A small model that answers yes/no questions on an image's attributes, trained from scratch: encoder depths [2, 4, 2], muon at rate 0.032.
Rows from block 9 of the fusion encoder, named by matrix and row number. Rows with one number belong to one neuron. Each number is 500 + 50 x the weight over its row's rms, rounded and kept within 0 to 999. All counts start at 0. Numbers have three digits each. After the name is the row's rms in percent of the matrix's.
# fc1: MLP up (fusion_encoder.blocks.9.mlp.fc1.weight, 1024x256), inputs 86-171
# fc2: MLP down (fusion_encoder.blocks.9.mlp.fc2.weight, 256x1024, transposed), outputs 86-171
fc1.644 084:580572520535547459563547547552482463469496442460543530531519479484459471510537452573440436424488491500463447553647513485481623541568603544558548485490565467544519533402559371466526449451471560513476499510533489557566510448452441499386497507485471521547422504
fc2.644 087:594538511474505531455536460479494544541421441514522485446424473432471435448581544552406503559533472540475455490438469505479564484529463545495504534496443471409523517589458485573481474427496601470478457536597497554494514504527491522509449543582534380495526464
fc1.645 073:504498455531414442503552565481602469542499566390473437465427516427500498520568484509469483467419480481522606515550477555492465357472501567478492513555559496518509522507530507581464553525545536440499522467469424459518508527529435496456510500428501543414499576
fc2.645 077:576537596476389464500549420480485466610463487504612536455440538544441498523526601513491417589398543461419573433505542523498494483563488528512502466502594523502556535482495546491503534488508624435485472469503535461511447502452435572495481441515525493538512463
fc1.646 098:554641493558457508459481543459537496448485375462535484522530515467499418523530438442470494386524442465526467469473530560445618569546502467520506532505463440507519504475448495469410527570550492510490458569479581542550484450433538416471487458442563497447518423
fc2.646 097:477515474538415511502454540593432565484474416578527392518545583461488515477535509430425462563555403535530459442544599498505547549514519489582423475599504501351465549466545592580419532571531532462550504513460517502575504532493422481425491537481566457544520539
fc1.647 083:527539540497490433535412525479454396525570489530505475496411519473500465450452451525469446491436487502517520506605625528488534408442498548528485460607525495487569456475457545450522469522474586580592457488462538528522515580382553476488452578561491372498475464
fc2.647 097:565492495440535495526507507424449552534455543471540493432420512502438349538454558576503466422458469565498500565536572493462508469542458593481518654411505552558458473485407539420563479426503596581484564490560459429594497539546556549504523512507425462463510422
fc1.648 108:449548437510510490533443480560583512469421559510504492570461533523466481397430499474469454586542581432486395456521445522544448527531535542601535483512462476500411501448506493544430521512541494384478488521468476543474492526434457507502595469516559473516492502
fc2.648 119:536414520481492419477548472445469460410544536444522481482589515534502582558431471559568441505512590516490595523452548552489482549480508515447503472423548516472524515481595576436587517433482581506451545435481484436579471546611517486506579535442412486504449467
fc1.649 092:507391533563462446582565507462492512460501403463486408465517531481477486487503521441478508337498513540549561511490515395506551409458468458524503533495483511417547480453434508460444472581597532497575478567493562579545456446546411523469488447500501479572464479
fc2.649 085:524512542604559495482472412528559467503507519522532537489550585419455496534493501515485564478497554444415504506438443607518593446419440513486447482475522501557525514475551496503469459532543479538468521517481519525557470551612497495461498507513454398513410419
fc1.650 123:397487547436433544480528516536493468511490525396536518414509456517520455477492493461492539470456522475496499492487550490466513493487581495491543590497466489509474464419528483505514441460510549452555550494666492524534437549406560509456555514518580420485434499
fc2.650 127:600564419643445517515458573544527526476489560494477538514480468576580386561508564462428479554460406358462490408480513471514434494471574396424449437521470593474550487566531477510482433512483529534530442600471487534599456452527477585552394540428542664600507565
fc1.651 104:407564420408493567448445492446476431611530506503434500496500439360433533570551469494481574441455532517444490544457524468559478491503511527488517423502476525550531485398489498494540417511540495558508473411513499538494485497620531545516511510547524494485410534
fc2.651 098:523547541526478486566487555626521498457538507511508478538450488476428508534494406500516561525574471495547472441510469469516545552426468466528476534479551446511514474481524526437564447451361427500474472591490520506548529443544476543455485480358457566453513666
fc1.652 091:536530559457464533513604515501532484531555430539588495552574530497500472537441459527507479601415496537440483510512404504471622435623534469467555467488514413446463537451507506500457454493561486421522426428507515494541400495527531430502489407462473515431452503
fc2.652 090:529542532477463525482397499596522503619439577416487502512506474575500501515518502490511502575445481465532535506530458522455544478516550535433546572507511564527490517517414467448443460491496524512489473518524483535521395423518496476555448451454478507482439502
fc1.653 194:497595491586429438447439509632540414552451467591529574495482368520559507438405438402505481473565528520495547472523490422589492510391497524489453507403455478523471510460492443522533551528521468450500493496577543546469488488562473533437537448514595522496517553
fc2.653 184:509467492420522480498515445391481564540541577428454437428490533527585507541507547490463495544475417553501481416535549539484486485559539410525554474602524542504587445490477464489529470455510540593571411559530536468513489544520494399597451594424431571474487484
fc1.654 064:599571461544521463518405463617465503513439531529405455434538543399561484474535549591567452513478575432444508529474552423522470465585570593477499530535450493463443500520509493522508537546422578466497510518481466504485477446475377530586489538460450550522463572
fc2.654 080:537576462481358452392589429573490499557539490536465531477494439548476523580532494562452417508540469533506456473445498501535468583429534541458528521512572499591531416489445488586461465497532426438471485579432525472516519556473454441535572490564529523535481481
fc1.655 104:587528466520563536515474590532481440496503442453494545486608493469473562560515489514474477574404460491507568460517487471561510463452539495501384569502458597569399442423485497511526464464551488486540503500398536526523452517535540514513520495498504543534460598
fc2.655 100:626400516444497459548352411400556546512535568505487501542427392522408488475425548554513522480547506459548489541530509519504459488515492526539500458567502429496610468457503500503467491510565479483464423611483542437512554484492458531515492563531556475607558496
fc1.656 094:474528453508488522572569551562462527640513465547435595532432562633529489471528543557510444565501553510507515432503438525451528422447491498456451465396546462515495478450477626497444549550438486492492500462502579588498561576511478512498451515524597523498513467
fc2.656 080:580465479560510478536528502438433540534476481551564575580467482474456441454485526409474498582567531544534541475461509615493494477530436463480459562538465353488490589563542556544527545462532532468545438568464491450552552520572401500448485554542541529562529437
fc1.657 123:569519453494458540420503499519496478543480594522492633471509453555553460488522526528545450448482462436494508575523496440582503437525483526591598499450512525563461546512553488352501512488534443439447440473478443475465560580518559562387461442493492488418485498
fc2.657 106:462519454497412563511416535518575546474527452522437456420570446520537506417446541471458460407575452500446552551505555564453432474469552497570422536447498420436496554480515456618489506477466521515473435604506479503525489523519496589545468502525501461468467416
fc1.658 075:502529534480508540505481520486500457623462586539498400495476519465465519546510529520517544580605551520434531515508465499576520417577468535492469480437585506524565499429459440572488484546577559448557502444461495538501547443481426518420512618441445399542514539
fc2.658 070:460563518465523471468459478563439391482475462427552357528523447567537528623548495495458512543574492519531477469506552526503584567446405512482363507516509448534497555535458530496494458522598423431588450448479508490513509490475527371481561573540531502422521555
fc1.659 056:568536518560534538456480509575488438507531471374379501521533496412476488421524482509455477435532548523539526538554588423376605521461427496564435491518383467559557529472545480542480511574550578477559499524491507481536529517550510492608539380511467528538421571
fc2.659 078:453531553450438570456524500484446613523477446467550467462482534466439545525499496509547571539490529468528520487444518598510519501498480496461619492478554533523551459509543541522559484437498606497544436494488551477503491472551472443584488653454609381605559566
fc1.660 096:480495525427499514540594509525487501627562455542530460512417414558538509501532486439484543549570544518375502527502537446449530463438478557534524405465454505518463485449341443523514445574581543455491482494533535536432492484582599477502563504471587497522574476
fc2.660 096:523605528523453490393448422528540565501522472447481475514506603421477494440499459459569475564496568506579515531464481505602539587494412554543442469485561562492531594482539575480506392407543552492574543570520518459488523494512457446483564440492514458538461462
fc1.661 098:454606638484538498471557523570456473509535497451536453634531522580467496494549460531492666529516529547459505420486537483583471460486472538520411503506463472565509492529497503526538441494438515473527498487443492538493594545490511535484456488531453479467438556
fc2.661 097:499474389568435496586487518554579523633481515568463492399552550470466543500438463505604573498496335475476554462573477518500546483389566459552515415479521508462533492476528486524552401499528524497473462457466528466530541468566491438545454535456478489546501459
fc1.662 100:474501568470463614482505494521529516570501436558534432404468506546583460527419525471480484629517445543497467451463486473452430496507447516520498509560495516433529441562539537504440537463572477444559436637519541435518476524519466506512553564449532447529444511
fc2.662 091:523498486426484538532538553510549363623490540381462508504482522587507572392470451591564517474483519481460493585559480595567529394420510436540506458474552471539495459467477555578424396472505434525429498477565518462451486460599455546518474485538522516572511565
fc1.663 084:501563473552557471505514506583410551506472443605476478523528526466528421472537553537510468490584494441488463574507542462506519513555544471487542576475428469494511535451419501478470441493495457539481395507484533529467540499509612550532417517537459490439574526
fc2.663 085:544562488511593575426531460462555511554541447564491435474483364504511514438314533559570473411531393548577477446508490555478450541538508576422526450450424514493473457488530537478410444459501547491402545452515376416549429478398498519559540535524465472537409507
fc1.664 105:426496497617480496522490515506547446458502570409416426438421473494500508460516448499330436426578497543550496556439516549391556515526492554461441524557455473478456476476425514497507423449506456547436483593538462478535585538445413529501448590451429519480550553
fc2.664 099:565508509484490462454487515493461477545495417571455523513464603406496535527431438448625431539538449412501457517522555440535483486511632620524508503521539570444486548477594509516521494392561459448474546448537448535456473446450456493487517416528534527490444489
fc1.665 060:540570460503461441441533457443454483498541509489505543465508490452536518525536478537419411521532470583505389574559437416460420501485407554506511535395520490471492485342466537469475419505475488516448515473575537502520433488502501487529553514529481487439494545
fc2.665 083:539480449513572491512462438432463455502493497497574562540545490561563475502483495373494519464558510590521485504579480421512454460597457505475537578461426508508481494395455558462495573414437438514410528528588460499528424544564554438452520429565589527477495439
fc1.666 069:477466583633460430579462455532465490530517414581464482454504532508468563468451529516518490545472527463504504431423483525526496405592442418535492427478516561492540531439499470513406477490503507493584506518537531407482575521539485496409434466512523472439482442
fc2.666 080:532586424496488429564525572513596483575438480421437449571532611466534461506494476488565493497518550536512461514443465495504523474426469428514399517388545531499550474401513505564533391471499539513468479447513571494467552523595507526498373513515542449538560465
fc1.667 168:481537458521347487498451538498540492513458416495532499441476571423509491423435552488499506460590434489482443520467478546532519403532447581564510606574496504396480632530472557507515450496483514481603538357507450478526436376589487560495401468463534488550468496
fc2.667 159:371443574534553605439589448589415521518483477481481421564502587601463527541434450430429365484521547523474557574473524512508462520592486541533471412507561489520485543449471486485561550463530470437496465594560424521421445674458501509530496466531549512474487571
fc1.668 077:461526507501392443497494529406478486531484452473533499519568528501514501594502536526394560466424471492405490528543510513458549481516504506558523526533436550542562532425460396593479515485524450478508576449609608513508485489513546543508413433458484462496511598
fc2.668 074:488507518508505412565489507521507543577495537499462433512518619561442467552445560433521485433451409474542476605547563551541529528547481455415425556634449497494490462487518502512427532465511516576442545509551510447473500503611495451528445528531548353532456506
fc1.669 060:456599523534436468498517460519498477528466449423555438566551463489576500576472571482452421620550465546512445447557469564416601521555583582476517474392550431495432495608534485559491482447566460361499574490548509471566446465485551521476545501430413471496502546
fc2.669 065:492477551580500574467521514405501530520440417518502416557395559416568502429501517460491427564592656509487461538466429520521581536575539526511556502437531567453419432469549536543562535501501516390485534451461547526572462507580500508466588512428532417468571388
fc1.670 137:431559482439431563491481441574540560457406420577569529521498505422504422531577478539507481577523527492497410490501472471435551483547482547538512618548484431473500485444453565508496503560580443377577547449452556495491527478501500429527510565423469464563514450
fc2.670 136:412533462492509534473497408439522486438467480464508558475446593637481494599446534448605525463435492490501601503489480565472350532446564520500469497503505531550502493491491484479524547485561527437512574563568558556525460465434570447415396511544498592533456478
fc1.671 075:484545476460353544541498515438504492533498459464464539473432477494482431466492502555440445510486471535481488455494497436481510548541578507606504540496449460516536349428562562502522517598536486515537481535452477556536495439556460499476574560376447591483532585
fc2.671 081:578504460532519525474488577464560473372489527521486481565494494452585405469495523636546521567601521525401505490450484496464570415482463470442488463467469454457520531480600534486393517525526524417545506446375477519557507564444449458473575549479522419553482514
fc1.672 132:396532548507566525526481460456451519484560435527493438539463552521440571475520501467525588500576436545488424521543515531453508524556533498511486490519470478529444509484508345511456469528610494443516453483473352498458490502508455578425433447520483513515445529
fc2.672 130:469515455458439520527500454391513461470410477562552488553511541492453520501463447523458485602496513516532516511444471577539491465536506546389491547547474445564458522552441576450487573510485409550444571528565545521596569502434544432438532573528480431470550495
fc1.673 096:421525495465509485515477476501548464475539459551471502461500433402410479540494517592529445499540528534494361403562543491384540493414495486488494490450569470521549547478450460426520489421431545475537547461408592464524478542582453482490517604482516551518540592
fc2.673 114:442471477470553609412494514479463450490476404437525512492452543553536469588552516552533500485492455552470613467461544445533428487418579453586503478525486549582469493461521572562527509481626453462452495469494436518567568469623509478492479474375511521504481503
fc1.674 134:513580487589459562544564542574403522442467465582493524442464412483541546460496566562445488540477519499477576565463506464414435507465476530486429549544544403458439534498565514500492474573480482513436460454497573494580486589475399577495433386506483596436474555
fc2.674 115:490518377541487491416480625445521429415419501553434574477524503489488540460426451474463515475511510555596528537470540574548524546506521437485418575503440570552502511503537499495484467491397525499486488417557493501508576482420517542462523506470437561484556483
fc1.675 099:494528427507478438583352554627463549490483455538602569449544457475453572452541584460554521473552486413461510429491526493525598353524528457510499527400490489494524510465460438495443491515558465467596471543532467482547425539526480425488570532407511482506534511
fc2.675 102:568445541464535479446535546442564473575512439522393523521449450476503518416510461506487516527504529521508545431470470507490609452421448475515516549505487527513593577336481474508596445538504428415461528436499471533486495467449543625436476477552531572450447552
fc1.676 090:526562491445494466539569510490445601486482480523494498479453519454494565439546562485435493489483496582442455544511488508522468518630461493582552466509561570564530569513498526507566527537502484436391470486515509482520477466509523461421365456505487465450534551
fc2.676 083:452571476478459498587472530556540521530523608503492575512519518475472492480496526524508443452583532500467559521488519549476504476380495548470456513547486433588481528496592425440455535549514462432404500466416530423417444433483452503498448436573505475538560599
fc1.677 088:542589551431547489520393459503498479535552465527497495511510542435528542481532521448512448559452546521485543517424493521477646554453437457526568543487498441525529497344561500475515639569534495451487519513481579545497535533483540497463531520501543561458514514
fc2.677 081:502514509480512550498497496524455474532539519523499499494462446526478559528421493372543508482535424584438533537489467516500440442507480568480533524552437532470462387506541501500585533436531605378464558492460476474443481436511410400436517515522547437494492548
fc1.678 084:524523488510412486513529513482627505427504472529501553393468512460551432521491430480494521455528519457399509426533491460489515409545557515560431562511380452408479568485515475534495552410586485493472474572516572533434562472446469498490561567496482466607503534
fc2.678 094:568516518504567460500649461411466540519532496534557555418515470491571503450513549523427458548576526518431527442510484540388558384480422418424445504434462464433496489470508503506529527536470472578442427541481485396525500545485514570500514543615615545440586539
fc1.679 073:514521545565537432549414524475437485509478509558531503427564587556564477499433497548560540465531494546469547448520493510460558650624524547464536552450358415451490617495445490507382482551487422476540489480475555500536456479481500473517504606488497454482478552
fc2.679 078:595522525545554385595543576543514497533464500532531502466525494500498482451468568519496552405487477440470549423586509519447521514581470578490434455463368430518522560586456488452535467466376438510467406497441603497467491532534497552548480528514418442510491473
fc1.680 079:495508380518512454506562436568526416529467451595534486544542482563402489567461552507473379490480501466496541395484540531556376484551550455485481475446465499493490466448423526471501673400575505436452555490525511429547594449472564490540488521601492486574480516
fc2.680 091:522367480423480528422524475553570538495463499438503558450525514589410555495398495520534529582494598555525505503423467476406524554489478457480479532562483500478574476528390484561533502494563505476504392515451489495505404443471509463494478514521502530513455532
fc1.681 095:437461622558524526494514496566561513538430501445442550549444423486551545530533564477568533569516488507546515604517448491518520484519497503494556496524488487535535501463529485555550470548565592487554546454556518430421431536387491448457463577492459477456558546
fc2.681 093:464505502417417464602509480504484555467488548450594478605530425486595384454399441435556489546541454465493498376486507488460558607617481485448491469423436412469520531530513422529520558584570521560452560555464535480518416545527538423511644458522462484486488502
fc1.682 082:496516590540505492533508535492461457560431490618467515522508509582525488523508465414419516507408605557479535559500490513578480499557476486478509547390402507526496545497489431535531505500579572549495437526508567509552448472513505525439477466488547571429542614
fc2.682 085:465393514389557530497471517537451526545493533555460580560498465459556601431329492491557493522463529514546535511496429536515545477535479434540573482516500511476490459402464531448448531476543481458484495463436468469505448420506538526440470498512555494483537528
fc1.683 194:560510438567447464534481518485426529531506524547484600492449457526481542473544515551520563407454507492537538609495418482580509466515505536449504475514525478468503486574446480579429488617505527417554638471494534456521530512624532533488509543502496407542450484
fc2.683 197:409475482524535493481400501444483503512515470529540521477495529447513445457493456398500549505452529495496512524468540525441556444408453535539492493504534540517480447445690458526574477458366529549411425530468561487408441518545453598424566553536506556481511503
fc1.684 094:477523550546456510612503502500466468516461480397503496502483547401603469530484493527524538548420490522426483471533531465484437480467516492513467560632497494600512535514571502506493505493515499570478516444558571468490506506430455452444459506555516548452584548
fc2.684 085:507591497558490464565595495453470498598445450493458474470450480511514438531420570469461523524517459588431572502521561491477533467499553475487511598501441496597522479403456507402538449428642462513440556470502635519593503515477544530460396441423607543454487490
fc1.685 088:558519478539568501557522441558437504486402489472452421504529478461510489488471490486511509659480532462492514521616481520528474427543426467551463531595496553519529462519438474430568548454504495421515497474477505544503423495472548530457482502559606535558535557
fc2.685 073:496478565445581421484454450486527556459528432447453491462537435513534537484514505531463499490568453498517460490479501564458539412450436511499526518564493450586441495553508497579498551409598541507423478573515497516587384507446553588509559566563479472438542550
fc1.686 109:471469509535409504522634609458520433528380516474490460516575507502458492542467498576519526464490500521562498593609465566528453485434501464654411503421521448476458563454470448415432541434530584449474459485573439484505495614490504566514430408462574602492475536
fc2.686 108:415495494491579488446555526571587493503488442521448477471513492531600530538474480516530558470548469552519539404516618542461489524544526465498437476433484535472446428492479485434524517510520428500492527498505571573532487453564566532487493561562509524603510419
fc1.687 117:506516543516569480476454566462531416498476560526571452443472510413502629491456509509538532483453496491525501535451473552477525549427473558551465456480528500545499562558552511491478558476489486528496488510553544531511470507463461453521457540532554421533429449
fc2.687 123:501556554488415520581496563478618507549517556547544517520553511479467600480426489353450424442495568530489430486506495514504507497538447534537582533407497550444525487445464533570507424556484468555520479444440466657496526543519455523431612467553502512454489514
fc1.688 088:557422521574529461501478511586572504477533465483434457513530496493499476486589506462411510519565393512448490556499477472475526440643480534424443514568502463594439447522508465481488551511530530517474463543483497435457441479456481471504446528413521493422526531
fc2.688 094:499485474467499421521574564543461502503566446510564484531515471484450423471540478455514553528595461409510518467533463486476481542561550587434441427497504487512515530522522374460435516553593495538464534515485535473489526532530424453534469533427521540497520565
fc1.689 078:504621503542586475485472460565516434506487549535528460468436498368560493546487484457422468371513559553483475556461484454558583494472566481534451535421445517436455464492553595453508419562492545432552492431545531606516517533534605522466506495521520495495471592
fc2.689 095:503462615436422480508583540409451549589450458497539618533556470486560572496520498565440476489418433502517439502531436488476436502492483504492531501513496512507475475430441401484554467447539460420485531508408544469525423421459478524484514424428451480534524505
fc1.690 078:404443572565411526489453533513505518529413426467401520601518569511572555475408496465458547511536491496479571397379507548498460523551470459596593427473390473457437508400451521498462470441459466456511389487410433452532547454483402551469522583504491495502446593
fc2.690 078:494420466530570514490524523572557499419442432503490446519557538500499467537484497383516528556488584505380625472459472509418544545552419513539512628470451398420412479553477526522499457445551452456449427427525535503460475510551471508516510510442576512491522506
fc1.691 136:418468517545558616431432537420512468497462548507502471497530503512461560401413527522506558456504506519466522587588489435510507482463523480465443539390543546539489354466491551575563557435431562514471556508528513536512507424530489480506478534521536478536579494
fc2.691 107:499478564433456513579485435513480603412512583523493501507433427418500468564492499496475460577454512480514450485512543526533536579530400480427475455460464512481453528424503421488491581503613499486542425402378558460434453475444488528541465504596497461518540551
fc1.692 096:504516543458486422536500555565519511509461549572493510425537450441543502496436447489454567536554390517431493434530463459546454545623509490550495610536507430475534478545537511471456573472513555492440475462495501528517483458484533524481449530575451481548523566
fc2.692 107:453473429486439552476486490444491484477544510454443435455452473535550552557487550579535447532521484569454483501484486456516509488544585510536574629395431468500483490482482440452499500521482429563469467567542421541536511568469561502471477525597477521544560513
fc1.693 105:404576477474582556399511503542463547523513500526504486476506451505523537506633462507549485474596452467451406505493450483540463407481511450473503556439490496600616505461458466468520472521487504475548461536370562474367473508519505449572528505470499482459536572
fc2.693 119:405510547497463479555568490540519492557479439488474560481461444543488490479529374418429586549512478523509457388539506456405504395475430422505490460475495505555444421481522480507599457451512454532517455579424503482386449482511486476457501494555441473522421521
fc1.694 121:456542502555535426465506494513512503510498469501491479497555502439470524542492536597551474525561486516486503636491471432503473514528466538575437472601456502560521420512496545515477514547565548480463509418460536543510448579444465486460477415462520400456398423
fc2.694 108:472438518521519525485481465553507537533480524492491558558561451495424513500527528547498478432501563469543560420529439494497536524500494502462462437517505565440448586468538515492516513535519523455539471479432473565534570500489596535507528605521441567470548509
fc1.695 056:454440498527472454444583404444474454486593448525503426528504492554451526479597462507488550483528528488481588469489558507417519573397493532440451432513511524476550470506526517495561575493533433459494501524513517452539512499517483485432523445493468547437489559
fc2.695 077:467536526486481528449492468446514542498525563469496452466475541485503464547503534418532450482430492547485475516518502438524584416407427546520574452597546498487528471471538491547573511617465478539539475536472497543566551443477497419428446474461562433486497521
fc1.696 086:434538450520406537406519503472584491482488457549485432474454489456586563431527530457532442448370486450423430452514575535424522465422539447494496556565506563533584464490456474517502544588531386473471438527448492465510482430502472502533469457597499495519507520
fc2.696 091:461508536558428453452431538446499404522503573601462456491486460545528466437505540475573451533441446426582522502488535452475486511503518598597457460495648530558496504451476568518412471547507497433599488487457462543393432436553498598470563428447457529433543534
fc1.697 092:435474503533586503454467480530480576505445474566562481515483527540558497537446376605507522461444567520541479530503442503524453466469459450486462498536447488484433472430514512529501464479581518518513538499521545531539550471478467433540522536421467500548461512
fc2.697 088:515602476505495447601503587551542604475479595471567456522486523610433489555509461535519481550493561531504540498478509390538398573531471394441434455512473422492490526371500442529484447561490516417468456399477534514525517506472523439509567529553520511544490491
fc1.698 095:452503544530542529533413480418488406472550522543444541451536548524509513486462495556471483568479460499548487475482574617439551466510524570474491562556530483540489403469448561458516509548493462497578548528509545489544456480491510461475506565482553491497513465
fc2.698 106:462484521543478549589438534483585543464584574505498511560430518553532529411452446540465460380504437537477508481451509456444514524567503548566591404504496485459462492487468484504506503521445493546542565551501471509495449480508525505617590512449467491477480451
fc1.699 058:485575449527464420425502451497461474425593473502571461502515445558529519388482488493433463536487461446505573468508431410494503496475497544537521493490521493585534586405556463454570547545610531459529560514499564485522485536485462461437373452577529467446494516
fc2.699 073:476596476508492459515518449500487557376468459527493519614484554485438549625516586547520600530394449549465464479475556447498557434497562453500542514555526607549559454481512522545504448488391480442476488555515501482505536488470607523500505507490440439472599516
fc1.700 130:558600422488461499472488521461434514460374457436509537477452561395502569571452459535536486476510500509475563558591478389474487536554522463482441514436479461515514448528546485461554552447597459515410509492476518512525527588434469609545611597469487524433462430
fc2.700 104:426452444489521492567438512467559543449528550530544490516477478437494463458462476505469497389449528435549478443577470401428478463527445501497480446544496543489467473486563433497464461478470534488497528613550508452532446524489447501476528513434547513523514504
fc1.701 117:470592449567486519540547522475422519535504560611508564454524488491477584354491517502488469571509514468504568526419556482489515488498482456506411543537447596477489520479487518543551523609505528568500477430413541502460439529573477398631528510429425523511526460
fc2.701 098:507441565558550438448627505426552512516579522516472474473462512399530479489558548547510505499541547462555463482529497526491517478518556536493419456407539473501580487401517450474405430458584485434431509456549539440488556496444424554534490514492538469503521533
fc1.702 101:506459489495435515511515454435535520527457528543541426513560554516502471468582433555565451520506525468497518417574479451568463495546470393511407616458542443586449482457544544534539532529566484452501503381528618479518386472445507462463475586452633493520390569
fc2.702 094:520424541458638515412497461473404468474500495523565473477495475498494523532457537508398460496504510538537484544448514510436428487467471490543394535577526569496477475435537552530509480499447438443469496440425459494490607501491445577519553440504530493468534531
fc1.703 090:399606514558565496509500524440431559462490511533488481424467521425472454452576468554503498513503436514526489486539426436493455602508515516463534534483602493485481525480494443564532503512489411436519477409465614528557593475421536490533447449468487465479577574
fc2.703 080:391435474543520550592482416474560515504488562478386455459564493544548561568444470521548546404662532553544485470530540402450492524559503537457500593588497496534493516475506510482550396478539579475563448480496430496482556452445522504507437567464500429423476522
fc1.704 114:530574497456487502440569563587439462443543486528519493425517556457443495534402483448467438563488544446564563557465522453587451470494490551465441527484623482551497485428506467421501556544502457516530524433527532572499511432499616457452498445562515518509485518
fc2.704 109:477567460471492582518544487525468543447550553465509485585477546480493462543381480601542469465458493479486462546516512505555447505450440462452483566564536569564512474446472528521493555508571426487517564477567516544604531509565559412493503438552444510554557608
fc1.705 085:464489496591490532552504514564499469469499550563456553533553578506500522369557477677555586466448507471452495433503537460497520591521523532514468495536464445507401398441501533527485574458578484428501432557409452554509441474565449479525499450603473472511547553
fc2.705 077:412571479414537498559495523478500520528489495506508532435475511465578497484568377510481581475489511473437513439562469600438565494561492505503466514477593521492431494509529503480445582434449501436440441393490522433317469450457495536587545571524493562589597488
fc1.706 105:528464494595513478577487511429466544484425477397382453480506536531520554497491518493525524511543497551569509548481533515412557404494431540515559452535513471442506414410450582601608549435490525500579454558533461512543455508476535457522561490514569536511545500
fc2.706 095:395539573495604481455409518532464446513428516558448389514497419533547538575549491479590608471597503538571510503477460479476507449482451456513512506534515453598380554501531454527526490548501490453491491460439515471528430492511476511487507544478492480506510540
fc1.707 113:620569498473435539419455454351514484563404519518490495415579499591610513399572451585468557508528553457472521527441490519398479484486501533475445490452517486545480496498484568575505570430586400472429385522568550537600499509511420504412517536554496490423425589
fc2.707 126:415445580522508482489447493530550455525505489445577520367485562483457419530556387546548488529519471465539610607537505486506510431466535629535409448555450559424514509541606542469544605458475440563394527460478432535439460483390512558568562516462478505529483511
fc1.708 104:391538478477499495486457519494449468493532491566522365587480524470457611539434502460457451472502554478573489614488467510505523597510456555466560493478482406408516518470528511466455534479599442485527461541477516539477531391485478460489564493490547533555468528
fc2.708 093:551472450560541412508621479571505540552532539489498468489504580498500555474491538475520518537496583533399424590510509527503513457461521481490563477458493507474555526440436557528551461451550480360501522399488544426545477557490365454521440561509508377383446484
fc1.709 067:517499475493551459480598542545474538571504483474501466403455435557503555457519438521527481526458491536490562500503447474474569455533503601572396505587595507493510530473521449522468534423555387487553455466503508517543413419506541455582465540503520503582530535
fc2.709 089:399504569485372543579510448469565455506434481471552446556471563452514591505549497424508528493465509516505525604542482471548481479620483512579465511510468425557475436413546495461559484456510570522452488433471446528562529443484516494475522551474435438513464485
fc1.710 108:534468565471444559483500577546481419568516398485567535407540479487470494530498536566466626594585469634511495500470540464436497533482434478410489476422524555494442481451474489433520506512542448527536585480514416463516582379463457497438478437444584528512493573
fc2.710 116:531583486471479434534534492549522496491478508461584550556480455439489487575363558519576494610516405529450505438421389530511461578592526467509574471550468508571487538447548528521507559424541429484613500543503530444463483478458500423392504581524510520574552515
fc1.711 099:564515492532452455467511493483402471637514512507426627467557474449465495478557512519452488444549427512484478491470481539431523501527501519531595498497447454355406637506432455447473420581543511457564558520489537536572422435464484517439462474563481548529535528
fc2.711 089:518501459472490426615542566508475539495506501552395556503518474520405470497488478543480569525517508458470600478569491466443553419467484605552529594502442471436464562499516507447503505484603549530513597571495416545514434572434432440436452603575511564526492449
fc1.712 137:498475575524453509531472494586427486464548531578536538421525488522521564460587594581480402481490530433534540524439551524513566493493473527494559567545478519485470474474426485482369508561480526497504480507529576497599460414532501519509496488500567414392463589
fc2.712 154:412536503470441555510544519530541491565479457575462481502533491484586489490422520439497559492428463458536566448516484502556579504496493516471466544479453549522454476514474586505455428576486406569554473433493465505512469523438520474438522546470578477512482545
fc1.713 110:482474449515489562521496474459525518411584513600532519403432499509529463444442521481489517550497515544506426538514446492627462510546554455399509550517485436495564491469550520492480504462525489484496521484469473558481458515530498545389588561478581522638461588
fc2.713 092:572494464539510524423477429489496432507556481445348582509538483464487540568466424506484563501519468482492538448478573461501447585517550532499477464603516550608574521537480541533560498492509559413481504593478443472504540500523511530456590395612472441484437515
fc1.714 141:459426535421407559439550462443545584459432535473433542505474454512482498538511536521494509501451475549525506497533548400480383484484438454404437490482604509451445434413481479538583496516622488498483533487549423471571490503541526573549506474502521572522471580
fc2.714 147:482417465535503564462500532437497354516458506536517501479552511584544475568490498530549526570452510487497429508487522613466428461517602566477644475526468555570507545457440552457534499572451503415567536387412505518431421498501499477500516478499411521496523444
fc1.715 089:579579436540538489550495469508483527652537517579496451438474509583494540566523504492557527510439467460579532534485426519474543535529395439516601453486488522451453573531565542528501519416463502427447434494553621521533582482443463492493465439444453497477539580
fc2.715 075:417547493584460479539440485548523555487558509500493465500496507567519507501324492558385481416421541409565497510474523557576468545424523484534423473506442553524476473515532383560396501434564497441561493496525517490486472458616561505473473521462581564490586531
fc1.716 050:484545475491486468443561494455475566561565422528459554544484446469568447486483406465486474514462520447509570530427489498480527550544554488460474570606448498553534533451465421493516502350479476508418521464569509484496487425498485446537529461430491501526481528
fc2.716 072:504401580523480529506493513431520531567577560497418510483499463529474469505488475479504467531474438539441489353446468384591554462514550491490438548545571497488577533414443585487516506430464511494405508454514475496561599454535452518595522505503483459544470526
fc1.717 115:472526462487482480469537418463574431521537615520447394507529471501475458483546510551428480367513479556382543520509540580481498529416486553432467480516506484526440522518481610499534402543566422418556504475482534471475467498571465511468501526467507486455551481
fc2.717 101:511454488541507462507487518426547535523534502555558516406402532442521572586558505440415469519482440404485484533480451417556557555434548479457567534464513470415445529513477479454483453458524517485508526423521535451478487555606496507471507461428514404460530543
fc1.718 074:546534489424481447477499467548509456461551450431478522459603519471561616443473515533503463487437450597458404476397395484511451505452578500561494513542490464457493544466471500395572424467478556412486484495490480596481423501509523428425533486483539554484521518
fc2.718 080:513589528577517456603536525552481448434455433484561514568442482504559461528599389522496414535423523497451468464474491526486430497492438513523436394571490399530527546457510545480574503511511505545512464496517488495466463499564443518452458501549509533427519520